config = dict(
    dataset='crops of objects in photos (Visual Genome)',
    width=256,
    norm_position='pre',
    head_dim=48,
    parallel_block=False,
    muon_scale='match_rms_adamw',
    nesterov=True,
    max_steps=13200,
    lr_schedule='cosine',
    warmup_steps=260,
)
Rows from block 3, named by matrix and row number. Rows with one number belong to one attention dimension. Each number is 500 + 25 x the weight over its row's rms, rounded and kept within 0 to 999. All counts start at 0. Numbers have three digits each. After the name is the row's rms in percent of the matrix's.
# v: attention value (model.blocks.3.attn.v.weight, 240x256), inputs 128-255
# proj: attention output (model.blocks.3.attn.proj.weight, 256x240, transposed), outputs 128-255
v.169 092:452520522517469506508481517506467520505491552496461488524549571474484493507520472491513492498479532486481523456483510498520515503500507525553537497491524508471478449522503532512470452557478487545510468495498483479497560530470488484520522528487511471512519468521506471463501531527507495523524480530472500518512491544518475549515484512453524523494502498526493507459525510489477488544510
v.170 101:517492486511493529453507492479524509508522483473495463494508541497504497516549468539481512443479515535497513546468467513514486526503436493483478505504512524518483499496511481527501478493507532492445524517519455515508521526539478492498500498508496503465513477480498448501479510457517501496548506543453478481477535447516457499533496539480488520514495481512488550555520592533542501519496
v.171 096:490547496490497548455468497521552479531514544478534493494470518504474487474468531489447481519539554517465515514488454542483540535518511492522490490488527502460475488484493487462461484519513497507504513538500501490467457466538499459538515502520525478515513523461577508533510543464456533503477487485507532455483505471497531498494495492495522512481509485555523486494501524483491492509494
v.172 094:494479509505461509528529498490493539484513490501469453498509507479547469492491502488475472530504520452483520478539477517509506531506490532531465524527467514479466483479468484495505500476482489476503489494452497520501526509472521476498496488510484471501492478488496502522507504498503473485457525474452466524545527517426482476548481499466497491521520521471488466418486481487506492571538
v.173 095:540513518514509526471535529536495494462531485512480525527514517500513507498527454487511479514489512518535470501491476486523544489482518491462503508573472441494476514524515455525498436514532530498497515491496487462452504505508482464500508513520543570527510479469467517507496513516471517483488500500509503464495482496558512513480452475510497504512538481537469512502529489471490501531463
v.174 094:457514500478482490476515534488553485514509488492495534489544513484490495543532496497514484531501465460505456477473497512508534531482484514453516483490488537462495511523496488491482550521492534496503513508553485512487501508509456482532548457518466470465526473437483545464480503531527491490495459476498560513499533481499521500494492486502518473496487519498491467469461549500484517469501
v.175 097:505497480489495494475544515523538497491458523542453482509479503466471483478521556486525545486494502521497487500479491512471508497502499480519492510482476510463527511530519525497437511499487524526528487489479461508500524445471468476488510499451516481498459503452491481489464498497474510465511482487499528500515555520464520527526490516503531502514511542484534505522500561535510479501491
v.176 094:507493541505532512519495454495522526507475527518490518529504494568486505525480494497469491506479477487505514508496479489492470461489470502487510509496524520486474536465492461517532504498472518505509485527472522500504480504524516482534505571465551483495500518556525492509483490488520489526540524506506541518487520514499502522465494492475519530455503446493480478504450481502513489524537
v.177 097:484541525533540521502486475438522503512530467493487514506522501528563458502489545536502500469507499520516503530428523485497465550541501502511531476495478527499475530484479470491469508522533516455512475492526489500539481496523479532502535526459539509503457491531491486499512501536520535491523511492454517530508496499493499526527509551535515495525483494491488527534535486503495486519505
v.178 095:475498505489467461509477509533499501478503523551536499424499490507505564470512464532513529465458490521497532487528506491546508505492485499531524500511472524551508502573518539483485485525524478500522475542466536507515514450475484487450486480522505535508513499525476514496543562518504555486494510472513475485521504488460468523483541542465497545513513511512489529467478484528526508475476
v.179 097:461462444501461503510476502483539494472513521466462507514524498515553474495474510506504529496473503513487513549491522459467475536489454498479476501548516483493501466538512505461518490564505547517538493481509481544472534512523492499502500487521498534500508482486532476518498480441551492483554469440487513487484518506484482472511522516503520503509546583493510533490478460519482495510500
v.180 104:531434419519488455515506496490514488510524505466495474487516512526475504480520527468487500515496526565536531442514480518462499477512501538499484496481470439512530512491523527521511463487472495499528508483457481490508512508523464470507479484484513478493506537495452487470501541496503508503523485503479492496512482509502517469500536542512493505517526500487535459518517523481483510480476
v.181 091:497529531493493442476500515507498549475498538473462507535505519464502462509478439448523477518479524460475478491512518496464465479528523501484512510494473482518514470519519519489486485483469504513500459492506495474536507477488552498499522469496528492530501485492541497487527532414478437529492502569524512494504522520483504521517547541493540524487493466474457491493462491518503525484452
v.182 095:495553442534509478470527482522529491518518492512533492483497534503523547495487507462490499527532490510513571529510456531474510468537524500531510508521492571489499497503523492462464505517490519547472504508502460537468487508519487564508538452473524470501492530488501491480471484497489513465512500498498524539503502515455464508464484455451491510512506494520503454536512484526497523452486
v.183 092:472491502453515500452503541488472527503539488485503497513517553495487498521494491491472515508495485535449473548532445522495502501500509471498520504534433490516530509534516475498481499517506442463466506510520476505512501504538488484501503472508513515453473484537520486505487461516496501500502509516519466479485516478475513498488521496503505471541513539524486507545519483483531463516530
v.184 097:527515469504492507469503524521471528531517540477489458503530468516540491515476481527517565519528518545534499462489483458534511509553467511460512439485497513504468474505518472490507512539527496508488495502481501513504514492520513483484506494472448502501500477541475452504502497466503487501522506532499475517480529482524511547514512461558517453541530496447459503511480527526480491503516
v.185 096:483550482507507498501498515500496495472487454485490491543496524462466532500456548538481504487514501509528482484533472456460484484463474459515497567488514525521532502508519472529468499502491494504462491473530497455503499442474546500502557504497457518510479492536504467512464502480562498517503465493533506494462457544456476508538479513522463467515540511541519500502489500519485463484490
v.186 093:473504522518529473450509464530484531494491503541513524512516487487524552504527501567508477521505524495497504446483493540522500493502466474462522487477506494480492493523475491474461452512568450517489477476523500515482505507494514459498531457481484481531447513535477507496466504501451494506471505486490529494531499488540481503470496488524537481504531528488523501491510491514523466525492
v.187 088:459477477518536533495467528430503492510517510457520499531469503486504484520496504479537559514471502478490449470497514496488471506482508527531498533493543498548514496521499544513472510486513487480520503478552472498508516523495463501471532500485475469487534508510474521500533499467480502443502515492459468474513484504476538522512508508527508502507491514526489480497449500487559508533466
v.188 094:481494505520472515470490471528522438502449521504476544496515465492462545452541491476504483543484515495484475487475487499520508518445471455498510499497451469505521492444524480507560510475494532525511492530506488447496508519511490506512500476509489495489463468517503495492500491516509463519474524486507549533503484517487518489485497504496529465512502530551515483498511479497459530465511
v.189 106:489517501494490480483524479492465470501509514479509471494530487505503542506485491534557519475512506495474464487514539554510530512505509528477518486483445475458525508515517466539484508526485499507520502520491530477502488482499512486500507471547533513496491516510478424495521510461459493524477521513495511535474533525548504499504489495495529537450490522504523505461502536536542503550478
v.190 095:508486469503490501462456469495492552551485461517540501520521476467547481512497471504549510480500491531479495500478478504484522483493551455510502459510499528490515491498482471526446480479520497502526500477512520497520494533468494470499548542473514517505508481519490500469496525495519460508510506478522540498524479511520525514513508484585503491477520512501505525458487490525471502505476
v.191 094:493422544551496484524531552504446491498477486524467502508491544529510523535496512489509481484540478506525488475522518500461473466488466509513490490458501511508511493520510458501520484484520483502447496488456453468500468522500497490515497481494512445510494469493466532527509512500477475520492501502491523499504545464528508517466517509505494506504475502458482502483518542498460504486475
v.192 090:498530453500463500483468501462447493527496556530510509498480494505486486454471484498560527528505499530544511523527548515498500494459482516466510522514493488524474498527467506490518505525540521484505485515503486506506491520488510503496468511513523481492489510498520530494496484519490529506522441519561484500508475483504481511545455505515518499469492460529514482438502459548481493506491
v.193 098:484463495495501493490495529484488505521558522531489547478493497486538484521545483501517477545515510529518514493493484503526485473479494542514525491480506466457501491476515533490496513507513483547504528529551498465484513508565457459505538491513477512526496447494465502472496497506522535475453512518501566528508525515473506543501470516526469475454497475490505489509508467510556517473506
v.194 096:477521514454547514519512495498518512480485491551477514533480527489540480471476498470549501486517517548512480447487476527512499500481501505518502467481497498497511503523459513509479544481513514500511456476515506468493480517524509470540553549533455499481492514458530514495488545474529507543466528505507471527487487477494526520503473527546487520498473543527518449456460493545485516495490
v.195 096:544498495479473477532511483486560535494490465523511532526506490465470429473484534444475516508500506467536450476526505514482468517483462486504499510499470540485508460526527547486501497537494460541505531504505495485486526523500552498502493516526512497532477497504486511486519494447468453484478537505500509507483509523541459494495491495504466491550528503480547471459454480490491492497484
v.196 099:551494495495547517475493467461463507524542478508506451457533550491461492512486526503518479484498514485499558529513507505497487520513517513517504494461505490480481533493472476502507473508503439525484502495529527528469509521500482531515521536546461478512478494467493516496508557540492519564500517497506521491496511534461512529494497519466465504522485504475529493518457520503528492485491
v.197 104:519479514538475492521509537568483479516512504481503538487514474507477536489493454519519510525454537494464475506521489477518515492473495491499479550534522498504498485523520517441470546475501449529448494452490496474528525485519482503462447476500510540514466500490534519466527520477483537525464491536529500503515484502536533531478578510487502529467469471495528506520472472521473488490451
v.198 103:486514505512497483484499502509493450464471513515482463509509486498534530514527490499546491499520522508502490508489517474471529531513501531499495516509506481454504437514477503476560483540522530481458468519532490487507498488542523537527481492475526505539511494505471517513498536473470491547465487474458521478544544481480447462466512468504500481503505520513528502512498531510448496460504
v.199 102:481546484474502466491524480553482502555450527464533525512458507508516520463473456441489497496481473511492474471487512493488505515475471530507496464511483524465495509493517494511490497513534534475480508512543498447559516472495511533548493531483467490503523502499484480468501485500492525499510472484471536494513473509507503515553556566491463514541492512515492459510514525483537504473514
v.200 103:463510512516505518491511506478484476506506540501485491508489492456515483505555477454523451497491490499484482508495480470444488496507552468516485525466506517477495505434489510504489538509503498495503464535470522483478439507482516502518481481514479472506488486472523523494467485442505503492536516486514517473526502498543566475518512454501573527499504508476509525525498498448473529508492
v.201 095:494502497539469485464544469513452478497469465503516489451485538502524514531485496480529493535523477481487481514472486493435498536508541544466536492493507452490535514436509479506514514476467480495474527471456532524515472461505473512486510500539477469490540539490546506468479488510507494470494515492527520512452523475501492500458462491507529514488514531474505491515494531499501471518539
v.202 102:524501461522484516489496468482513479507498510490514483486505511464499466478503541485523506504502478515473488461496524509450469512460469507492489528493513463515495480474519557487513513525493492516488468477497487520480468479481482515512510512532437487508485518469505517496514505476480467500523467560484530528502491504497526466440541523520495478525478509533485502515510493485477468474495
v.203 101:467540465521496507523494498477514527518498482510512501478481516540495496485498517450495513519531553483531500529514525483542503506480495475493514482490534472472503521502540512468526516519471548511449476499545468538514520501485498480494518505503500554475524501452467501515477502504517519497483475461486494512485506495504491527487451493458425528438515484443510448517480526484510505537500
v.204 099:489452498505481489497587481481492469472460536436482483507526509487516520468480524508523494451493507486495474421494507452496506527502485539488546462459480479561517503523468521536519487494469496484494497512473469515477478518542497493535494496493487465503470468479472501571552483506480493475488477486469523522534520515526434500510533518513477474513487508536528494463501494486514486518525
v.205 098:504481487471499506491512475509493496505509509533448519497454495486508490508495485530559478515469510513544531527554477484467465516537509441477499521483518502543473516485536481466489503514514517465493515488537529474485450539516500499541487487542480526510507520535519513513507563495472477486520471538504488476493520464543485505470530498504530527482525502513544464518502502478459495475477
v.206 102:500517514499473519506483521532492482543528505507470518499474509520495505500463455467454509490512468461536502504451460520491536495475537490549490495499524492492504516516503533497509499510465490528467532477518467442514462505479514508522508499460507459562512517540475514512504516492496498516458468492530473473516527461457512514517466488519506523480506506561467494478490500505488525508493
v.207 100:513523511516505478494505502483514509520521461481499502481531488505492524514486525481513522452472492492497513520477481452484467452462474487523482511450482528463518510485505519505504494511503544444464552495514532535515522512505499501541511505538473515460499482524509479438471472507549469496498478477479507506492524576522487494524534498496491498515470510450494494470472495482493487517462
v.208 110:476533518540504448507513498519516455502526508517515483493478554490494515522516484502502518500533431501513461494518508471510535485519505480501474457517535517519492506543498507559512519539479486502505509548527493506483526500473518486504471470493496453487508531533523490499426515536497524457467527527500453532484471539489481489486494515524520485480493540577531504503542484525526505503498
v.209 096:503464499555502521521476474500523495471473502481521474505499480447485466492519466474540570478472504477476522488507498490497497532507502464517510514519490475538459543486501468513542478474454479553480485498546516519479508492526489486496491529510521511478516489511518483502492509509478522557448504499499488473503509511499492497520514526507482528490485522532523494512495496519488487480498
v.210 095:514454517510558545522470510518515521538532505505495461508516553497488474564514461529540502483463503552521476535523517497505493443531479502492472482449462488476512556491508465480488519508500501503522498523497484478487514497484501506461498496430501519498512479471430526494518497536516522466526475512508487466552519507498488497536478492481501505469523518516494491516474466509484509533519
v.211 093:527498489495492479493545434509498525453529508521497501501489460514477520531448519519530522476523513478462489496475489494586507517514484506490499542522510489492542569484482505485476499501528514509512490466535499474506494512568483479491496500487479497484483464477505532483515516515489516505520522501434494460501461492476492493515500480516471515493521487537520494493498468483524457510518
v.212 100:434465526459479462519473484489482512521541459487532512506528535471530518519451519528461463533462467519506454471480468459536512491517484454501495497503493501479506500489499496498519554468546530502482487480512496505516524514511445515512476552507484486507515506496473490485448541530515474494510551485535469502553535477530519496482486500505529493502499520528471522540538504532495561522483
v.213 098:507503484505520463510471511519496539536469478510512515527452504506519544559508509515502517491512450495478480520488458507476520486526473524537525497494534507478500497489497441557474513535486488547495483503556477505529510496477489487509470531470512461493490480513474541541546506535518494496502505533513506488506476490512473509490500504558481508509475526538543465451486493489500535491507
v.214 098:486459555529510485528520492493556551478519521528491494543477501539463508542519487482456506487539515528490467492470515518517512512470500516502544452478539472511480479489512483497483499497488543448524538470479535524507473493500526511492493471524491512473477461510448479503530445483476512515512503494491508507515526505512477502476497545503454510512510527543483501537508501504523494486513
v.215 098:491547507497531450492531545468519501515485507532518537482507541497517477465474509510544487437482446490492516524473457448492455496509532541471522485543448505524465506537547504510480491477526459472510525524483475501496481509447471529480531511469519485494516510504460495507541451522480497531484486536461508486479551508515466516485491492523555538508513493516437488507525460520501500563504
v.216 102:515491539491504445477521480520506529486499500457510483466503487522501478545480510500509520509526485530489503498477471526511469528533508522506499541501512455457449473526468499469548461475507462505549457572537494474495530471511538505536478469499525487473475483503518538499493544498472496538499479510473462514490523490527491451464476520490498529547510475499466483492502469484473514555543
v.217 101:437544483506476510517519543462519486484504465492495507499522499501514471501524481482461495477531506548453471516521484501496485520521488488475496463548476488511551491530478508485515497474500457487499507445537485491530525526522476492475447534542490472521526517499493513495498493475526467480451527510514455498491522499498455491496489539467508505504487516501519471505550495483491459502487
v.218 098:508454475481494544509520537501503476498549518507539486479509517514465454485556481500489500546434533485535525478464496477483502521497505494468526489539502539491522510498487496489505525530459480483528432510523441527514493520472509486482486511488449504518489501494480495505454485495469507538475515525525435493490509487532477526453498509484482473486479554520490523505516502524481483474454
v.219 100:484502480495496488479460498539463492525527491551523512515528488528511497499502452483512460488520503484498484527509449523507548425519464506515486506481501538542469508512482492500561462473479463493402500504486487514492507528526447509486497499518519500473491488507457518479507412518524489542507510491524533483523514513516465523538511492461520529484478468527490467482512497485480451526490
v.220 097:453507498470509514481558515456489505509531523515506494498519487500545492489528500488476482486532449511480501492487516521523505538474518494543461503485519488488488456467527473488505534460480535464503484559515443492472511465512485529464473486546513476506485512483503456473574533488512529501474450493487484521509501528509550495467492502451537470507431505497471469477493527530492532498473
proj.169 092:488478464478496490466488515522502459514527461494539510510476475574505522469517501512518483486532489508513491552501497467516523495519482485525473508495445507518488527489535459502481526526532494499478479527508480518514469465519495475522444487527506535466477510496457495572486489535499517497510527516544477497490502468506473516459521451539514494492489541497500467512552507509532548479501
proj.170 102:523457497487473457539516499551472495511479502502480495504493476492467519452470503494521526569503518488501498534483502488531516495535504495516529491473505480472531514495501494472546505508515451511538476501498572523490479445464543476469530512501467492498544472515511476517521512534476506518526511534513474511531463539444494509482473504454504505482495515498529452485462500524492457519497
proj.171 093:495480502558499512548528518505479483468520502487504504495472489530489528519508506512516529485454519484484501489496517483495515504495528488485509464489505477534495509505502518491506487505523463501486468482512507483508500539488516523519461516479481485490466484528530480481499476502557542468510498519481507518511492509531495479528527474507500435477508506476442493511499521533493513503470
proj.172 095:494533532509551469471469447500523504504489459442493439476527484539481475472539461524503548482501499459528478532475529501494508498519517505504517530482478546498529495493495463496480452529515484524474497488505507492476510484556483517482519484470501501471479512470559468570477491502481475509493538502512524519501488507483522478472482482508511476512504493514538534522499528520468488470468
proj.173 098:483471509520508534507497512462476491511481480458486533476477454484499517527492503509448515444530522527503517523527477497513515534520515519551497507478552540478519515477526520527487478468503458478509525511502486515525484528508484517457513497470490514469479518524519516432501484469499484518485483527492468487522584474440519488536543564507488526493483472515511548521490514512502502511488
proj.174 098:499477443472495502506541463526447569536489498472520436521490532505513452490499495545497519511503494517516521457528497494488528494536541507497488513522457462496531494485530476503520469535518487478495534498454459509531485533479473502509534544510527508540487492528518478516492491510485532519498553500463513492481497516485495503482538500513499521495559495527485496516479488493528477496451
proj.175 088:499478528510531486500458480490468527515552498511539526535481524540497504493487494485498498461503527502509516479480484494538488479488532511476493489481503543511497493526487453513544476484529480515505530516513518511476536490479522481509502510481450517487539518524515534541501466518532508539452498531505511496488457471491548527458532513502466497506492508539478488466509489508498483496520
proj.176 097:508506485487506475523483519463498512477445480521504504498489471446529480497494528488534498499503500514502494544470548515504502557482500504539470461510506520495476504515493540530518511444527482501498508485487495526490519517517526512464508478481475512493484491493484497499548508531467470497516508549475474490556540516465485481512497499494516480520495502503495467512490453463501460504522
proj.177 096:509484492483491496534429505507514516508485508466489542503467529509480531475512441488476513443518496511501543490536488491530511456503461488523499524544517492521536513482504488510505483451457562519535504503511458474467481504544485470475482525485496477499484481504474504534524458493525523531482493458498512423538513527520472445493502494478533522510517505489489485514475481481466531504506
proj.178 098:484506469479550515497495474458492477433505539479528444505503537495471509547482508481480485494526462528459473487479471475480495512483515521461490505496532452452531483441476494495501519474518491492459502508498480510449474497518517524517492478504494468489479476461516489499503461500521465508494509477526494543510452518512511526505519456522508478504507508473520496496524494498493487524544
proj.179 096:482510465481542501497472508502484509491479515516497520476505523494500461508494474516544524492495505492456470493460505510478544498483493520516510503474509504512456525475492490539473515523500450481470518511509493481520493520520553515498517482483468496505492524497521511456480467542429483528439501500488482490485461511504534495494508496468486475507496480466472544493490519476524479486486
proj.180 101:490556520483508499495511489527523491490515487516519514491493473508504543540458476497541528518495515462465444502492478492509502505495518483510512464497509528515500503484476511474519563494520482517525519503481523462518443500440486518449499517495519494501497470466514533505490507506490511520447502441548478528478478471494485518506507506504499490446495474545518528474466494479506519483522
proj.181 098:501503472496526506530488476465502489466504490508512502493536496501500488538517541480484504489500466511513524517451477476528476497507454535541540504516529509537474506513504478528542485542548520509513528496494461504440543550502516526539518519470457529501478485530517498478440472520503508493515524493526529460490479476506525499509469495514518470495494474525507495487553458488477472505531
proj.182 101:537475520496498498503488491523509438502485542455515509532486473489510528489470467472493527509477524474510529471544482508488536491480503518469511541466520451492534535467498509511466491452531491469512486535544503460518503497501503481519519542493535524512514460533500476476541486521512498469495501486483546539499429488491509505537510529505513488507506485514551525483531527457512476526466
proj.183 090:486494475516484509525493493475499541496506512537537519533468502495514491462506515503480473482509517504515516445521501486526480525505483460477498476502503520495465505471516522502473475462492509542472455521483479498505521491486558564462537508512525494504508501514479467478513511502515514527486540517535527506547495503491478487551518534504493510450508515454527508471527507497463514473509
proj.184 091:477506462514544509484508497464477449507488466515498501520485497474447546524517530520496484475502477472473527507466512518521482494465516501487500554522519493509525525483464527472448496489481474491480508518487464508487529490471503507501462491527501492439490493476530516522486541486494499541498516521509441506508492524504535489483523519481492453458505513493552495474516493520497501491499
proj.185 088:547492499498530487486510517485526511552465548509516499484515471502495492487485472498517493496478474466490479517506488529485508507524461511508523537484541479485477483498485477471517516500493484508487521557459489507504532530456502573520524511494485475537512521507489532513505503469517484501501489481503486495481502473509527540511492488496504525462510524476528521491490540443524502529515
proj.186 088:499520508495489512566542500471507451501505495498501488496465531487476459487538538467543488482481547469494506551552508486491452504470505486496493549498492453526512465501542488479466487543511518510468483519466522510540521523539481523543479538536499519492481500477485483528539550525483487527474509518498482541525490486482545472499513500500448530509483464520495475512506502501514540499502
proj.187 092:501504532494496449512538480510493521485480496491489524479570519511486519490528458542483477496545461480471531550542488510453487483492504489472503463501437509469507544502458467469503503525490536500494474501482531493484480448514519485511470520459490507482516495492504506455483544509489491486504450521526557498469518458554503532512500506480477510467509552476494477490498513502483479481490
proj.188 094:475511489455540487502481500528490513503531520564482454521506487481554481560523541498428470508441489492515471472499488489486479540513530508454468474536517501508468503520488513514472466513497470502476527486507464523550508504513459510515483453534475515524513515529517539479502512485528503487484490518499523493463501499516456503566445516472489539526510461531466525506508455479512516528510
proj.189 104:507471505466479501515502501500503472559551482505493477540463518459492482534523484468464454494472499522493527486511498430524511514468520509497492547452505501475517505553506497478521461524496466473480495477472554531499513491524491514481493505472490542497517483493484560526508516517529522458518523514495483492540519501462481500494483485514507499498506489532463534484510498510493486484534
proj.190 103:495497485474520510510512513487479494513514528466497506480542523499481546531519526480493487483536507547511487490498525480489511556505435515473483504498489484509526503522514480469497469527552502539510487571467466472485503492516492538513489519480492522474518513479506510475511466515510542482512466483488483453566488491509497462477498526493510517473509536473502481488500495481492527521478
proj.191 090:487505510483498474478436488516513509554534468476546504530481504527542469497480470512500481478463525502496536487469496510514493491505516475513501507520494492548500484494527509453468515567521522505514513500453545520502492464542522506503491458537455501498499483501503511494481524510570508504525506517485453473495467446478484451471489518482522482453516458521513502506487489488517489548486
proj.192 090:429472542513479441493512494519501548472482475507493478552529515471531484503462490479490445517509514463483493517500493507501545440469468459519479458465508467513496493502524488514499503490504471482505492520466475505500480483515516503506437490483492510527535531514520543504552500469514487533434526491495530456450489488516507505474538536494521521558531526504478509507481491465529495506503
proj.193 103:527480489547488523473466437516504480472488492468540473485451539504460448492486530537516464476473537499478527487474525514480461480508526527501549511511527506496482486526495464511495493448461520476461481517469576550506507497482438495516504497510492475570487501500507517480528524496480466498489496490510503511505519503519515466508532498494482525533469504538491494499456515525495508507499
proj.194 104:499480466513565510520503509528473450509503501487463488495460512540458469521546516507495518455460507478510484499546492524500522481522484472482519548468472470511475505499502501505501459482514499474533504470501438498482500532507543511460479470471561516459507501540498490547512477521502487503498420520518518485520531499521466505529533489479534476456485522466529502486499530502481517491540
proj.195 103:527528498455523513507490529549475507473508502516490495458494564522515544510528532501493522486499524507524517490423446478488529546513518499476519503522481504484514501491505472493496473518514488564467518490485528456494513498529510475510481455505483493505498555526463508477448477474451467508487509526465467517502515515472474531484507516475545455525483509540526494505462550526546493468528
proj.196 094:485530478532512523555504511517452452474489526471506483510510480513459476543531515518467505505492495525478461549510488514490536540487503535508511476505511479496478474481515558522472494489488514470466471503502487489512492501466496481502461483532509473515481522525497507535539466516517505491544452499520521492485476519527477485501491476505490498470526499517491492482511540489499500507546
proj.197 101:500473537534474499526518483565480517500506541494507489510488524494562492500517449515466516568487542534512529503503465493519483502469483487513458511473528477474507508493509485481554509541533472461502535472478511454510507518460473476466486534474463532510499464510520500485480469507476455464497561484509505501490471503500533518481446452558496483536489490499525513540516489515536525508496
proj.198 090:502485522509513476506494483470542539500522493490538489519479484507492514473487505504508500516502475530499494519472492450445486496535459489546480508529438496495495528479498514483488457476542484530536532518515484488497533519472451510492513477507478501434525524495489480522504434526507481493538462518507467493470496490506481470519529538461490509500472488508483538495495511537444508497503
proj.199 099:476485456523572516503484507505476463499507517522505494509472451520490480491453489491517470496545471473474513559515477494477478470543493454454531525480468522510508461508503484501514504472485477495504468471495495549473540503522535474515502530511470500540523517491504463471544506502485469544510529487445514507503525518494493517498463534508503507500515488473488525472504505539492495545497
proj.200 097:495468503472496413479501510548517514449484483463500522470490514559473509447508488505460512484512493527501486463540489455478487504489489529503529478490473535514536516491498516482536493493502485506494475517528513470517533493482480512494432497478456563503497492523464493485480463486464521529473514523531490483531528526503466465487489493487555517524506503471483513518553553492510509526482
proj.201 094:488496477487476525549499513520502513513495542514508450502493476497503526527516519537486475483512486471441505527531519485522515485507498469523512491509477542513471544552522535494470488493465495499460483507551509462474514494516460527516507525503498537472519493498475496556535519488551506525538515521491476504548497507507485519519530471481461458538498498483488539513501460493485498501505
proj.202 097:540500506476504488543496494466509512506544495432523486499487526482487519493504479462520512547505495501518506520508469525488472511464480444494453509504469540518471505466502526515516492481538470547501508518527500487521493525518486445504494548479519554464508493524497467490494501480499490517493507433495523506495528486503466518525465489438542466547503509521491479490518513543520508470456
proj.203 096:523471523503517511525491475506485519507464470482458461529468509497460518530505481533531539527473510465484492524569445501514518516525484545565503512499472514576508470552469488486502513479459499514487477538489527483528486512524491485524524484527461480489513470465546503479526522490493474446502514526454492523513489473466560505468501487502511476477527494467504514489514458490484501501506
proj.204 097:475547499492507526502463504514494471515556478495507510449457457494514499499493503473503528524499505502512502526466505480488514482488510519574482506483512511504488483499495491476488530457483470512490493518509514508483504501523493535477468478511478523451557486501506502475531507490490499517534523527510492454519512528496483462506478551507504512522504521485483471498455512504469508469477
proj.205 093:493482497495536431530540525520498525490528493433512515497465505516519531509442542485488503535579547510524514530496541515534486498476536486569491465485472495522473505486498513507484512498513541475525524467480488491486539474461536495530465521511546527523474562538519499489504486480497472504464490478529453514500484555482534502515481468505515496510491506526483483467515514512502499511464
proj.206 094:525542514511450488520522511481501546506481452541446487485524494531485528491500537449512537474523484489534495478494481476521475531528519433524559492444488518500512500464529523513530485492483473472523473521500501522512501463535528507485499514489460490531507514499489470504496515505502491515546505477461482482483521534491500490464490511513454500504525507530513513515491537533516544508536
proj.207 095:489533498431502521487496477499493454475484495474510484510472498502486500502500520500488487499506476526496497504532458471488486468503545491508475485518554491523495487533482528463502465469493503496578533493525454489536430512503503496471475476515520486484522526495488495505473498470479489451521510536503509503510469514451476500533483502520501480486519473563508497488451485455506470522457
proj.208 102:510471493540515540489491508402492542496498493535521521491518496512505513492489521467471488482499485492485533480504498495489521522503503486526501479517446520511518503508489545526535457511536468454492471483523460526487510552546504507523516518466492520536554496489521503532515498496553490505485469496520535485507482483491489510488469500501519493513523462518514510471467485517509529536540
proj.209 099:462528477502509525473509502526472488481485524509464506515490523494476484505481528541489536522528562507485488523453531534479465515455499479523470507450483489496475536501449501510469484496509526477516468474498508469506471511548549463508519490495484560500438470533497485494513498535485487473503490557498518477534481496524509501507482511512524523507535503467439489516512462485505514508495
proj.210 099:505486489508468517505492494482527555489472477435509514507510488499486540469459474518458464520550508525520502510500495513478535556513504474490519504487519455524514485483480504462511524481486533526497479484493507468512502480498452498523482500538515528470510456502506504501435494503504489497499506490478486546443509509520527494480537487500498513531517510503564534556469496483508476521477
proj.211 097:457512498472447496551499488515528500519523504470515536465513483442502484471531490501488514490512499518522509534486490504507509510514517460492461493486520509514480450483502496502530493503456482485537513483504471528515470468481542479538466505478519502515484456539491488511511540464494495491493494474470455509527553510529536480540521491559523490505503477524538513520486502515487548494517
proj.212 104:511502499502458490486519498495541502487444541454483456492507464531468492418488475480514524510487488515514485489500530494498533480488517514504500491519525459512469504536492492475548479495527469494516554543507532544468506512519491457421518470489543478511537471459492501518477470456490485488486524540463502505531478495536513509531526496481539523462502515497536523500506521476504518475495
proj.213 099:518544504480520501489486508482468493480503528513447435497511479509486481466503498467485495465469504502503543494510545501498517531465517471496500511491450479538463497461510521459503496540516499482525517508477481505503512486487502553484489536479523456511548491515488471510509489532481472523550482528452510464494510526526519527524499552443511516508481476495514552501504524500505535507492
proj.214 094:490501498514520540453505487517512464498544466501506526500525519509534466463455498536474532504514468493472541497519523452530510466561503536520478505540469480445524520522500500460501513538469482521488497508473490515459502474508558514507477531480516501464450532474478493525547497497525493490505462531481531463519555504482487498494478511493524552520545468507481498475492510532521458523492
proj.215 100:526477466506487554496481499522489512482570501486494518491464461497515521512533517507499472543504495482507476509493557502520499555522515494535444518506515518495487508493542501478516501481502491533497503496516502521489525512440499449520469493496473469502539482470488466494471457555549468500502494481482475493485449498477510493479485500494505482548540553511553497561517527514510514518514
proj.216 099:486526478535507486536491510501551503516475516547492491514483517494494447469523510486485494517470523516500493515512532527468506455482548496495464485490485535501508524509539481535483511515548510501527504489496496510471493484508484499475530548531485517514505532514527509474506499489479472516544484510504470490471471508502485480558513466492473476548551536477492572475494484519500464471479
proj.217 099:499502479514504497476523488500434517474515527485508488515467519515492515534472459480543491518504504502527531500485537493509514491474470439535508534496505448499488520482490516517518509537514483475526501501493530497470501526537511521502507504492494497521516521504536487506463510521502490513457528478463465503545513514482495557503490507484474490448503518489566471451536493523512514487516
proj.218 099:516516543545471491481487479515531501512458548550490523513466454498492537512540486520524539485564502505506497509490481489528505533481492473536527518506486485521478496512488471503522492490500508518445464461489557492484508499540499523502524496469519474496488470561483492544455482516492490512444503499465468484480539512465537503500472474492509523487506484504551490511498468498502493520532
proj.219 096:481520488550491546492497505497538513510502513483483500511521479522489495531474491517455475502470464506472504498458476470514480524513461478500471480511544532491514484456541477497507498486479531506493541529496504493516515450500486507510563436535497492503545494535520509501495516536493482494508519518523542498512510547514505510491484561496523529507519484491520560473512515496533510457549
proj.220 100:483533494480525490518552510582528492466532483457463509501476476528510474533495476488493484542500481500495492534494515468437481499527518500524478495524525540517500485509515457544497474470476487493536485486511497499503461546522526488498498487454450463531514472520453496501486496553470483512509490515496504510500522476516519482510507524482488501447513448461477495500552490482498532520510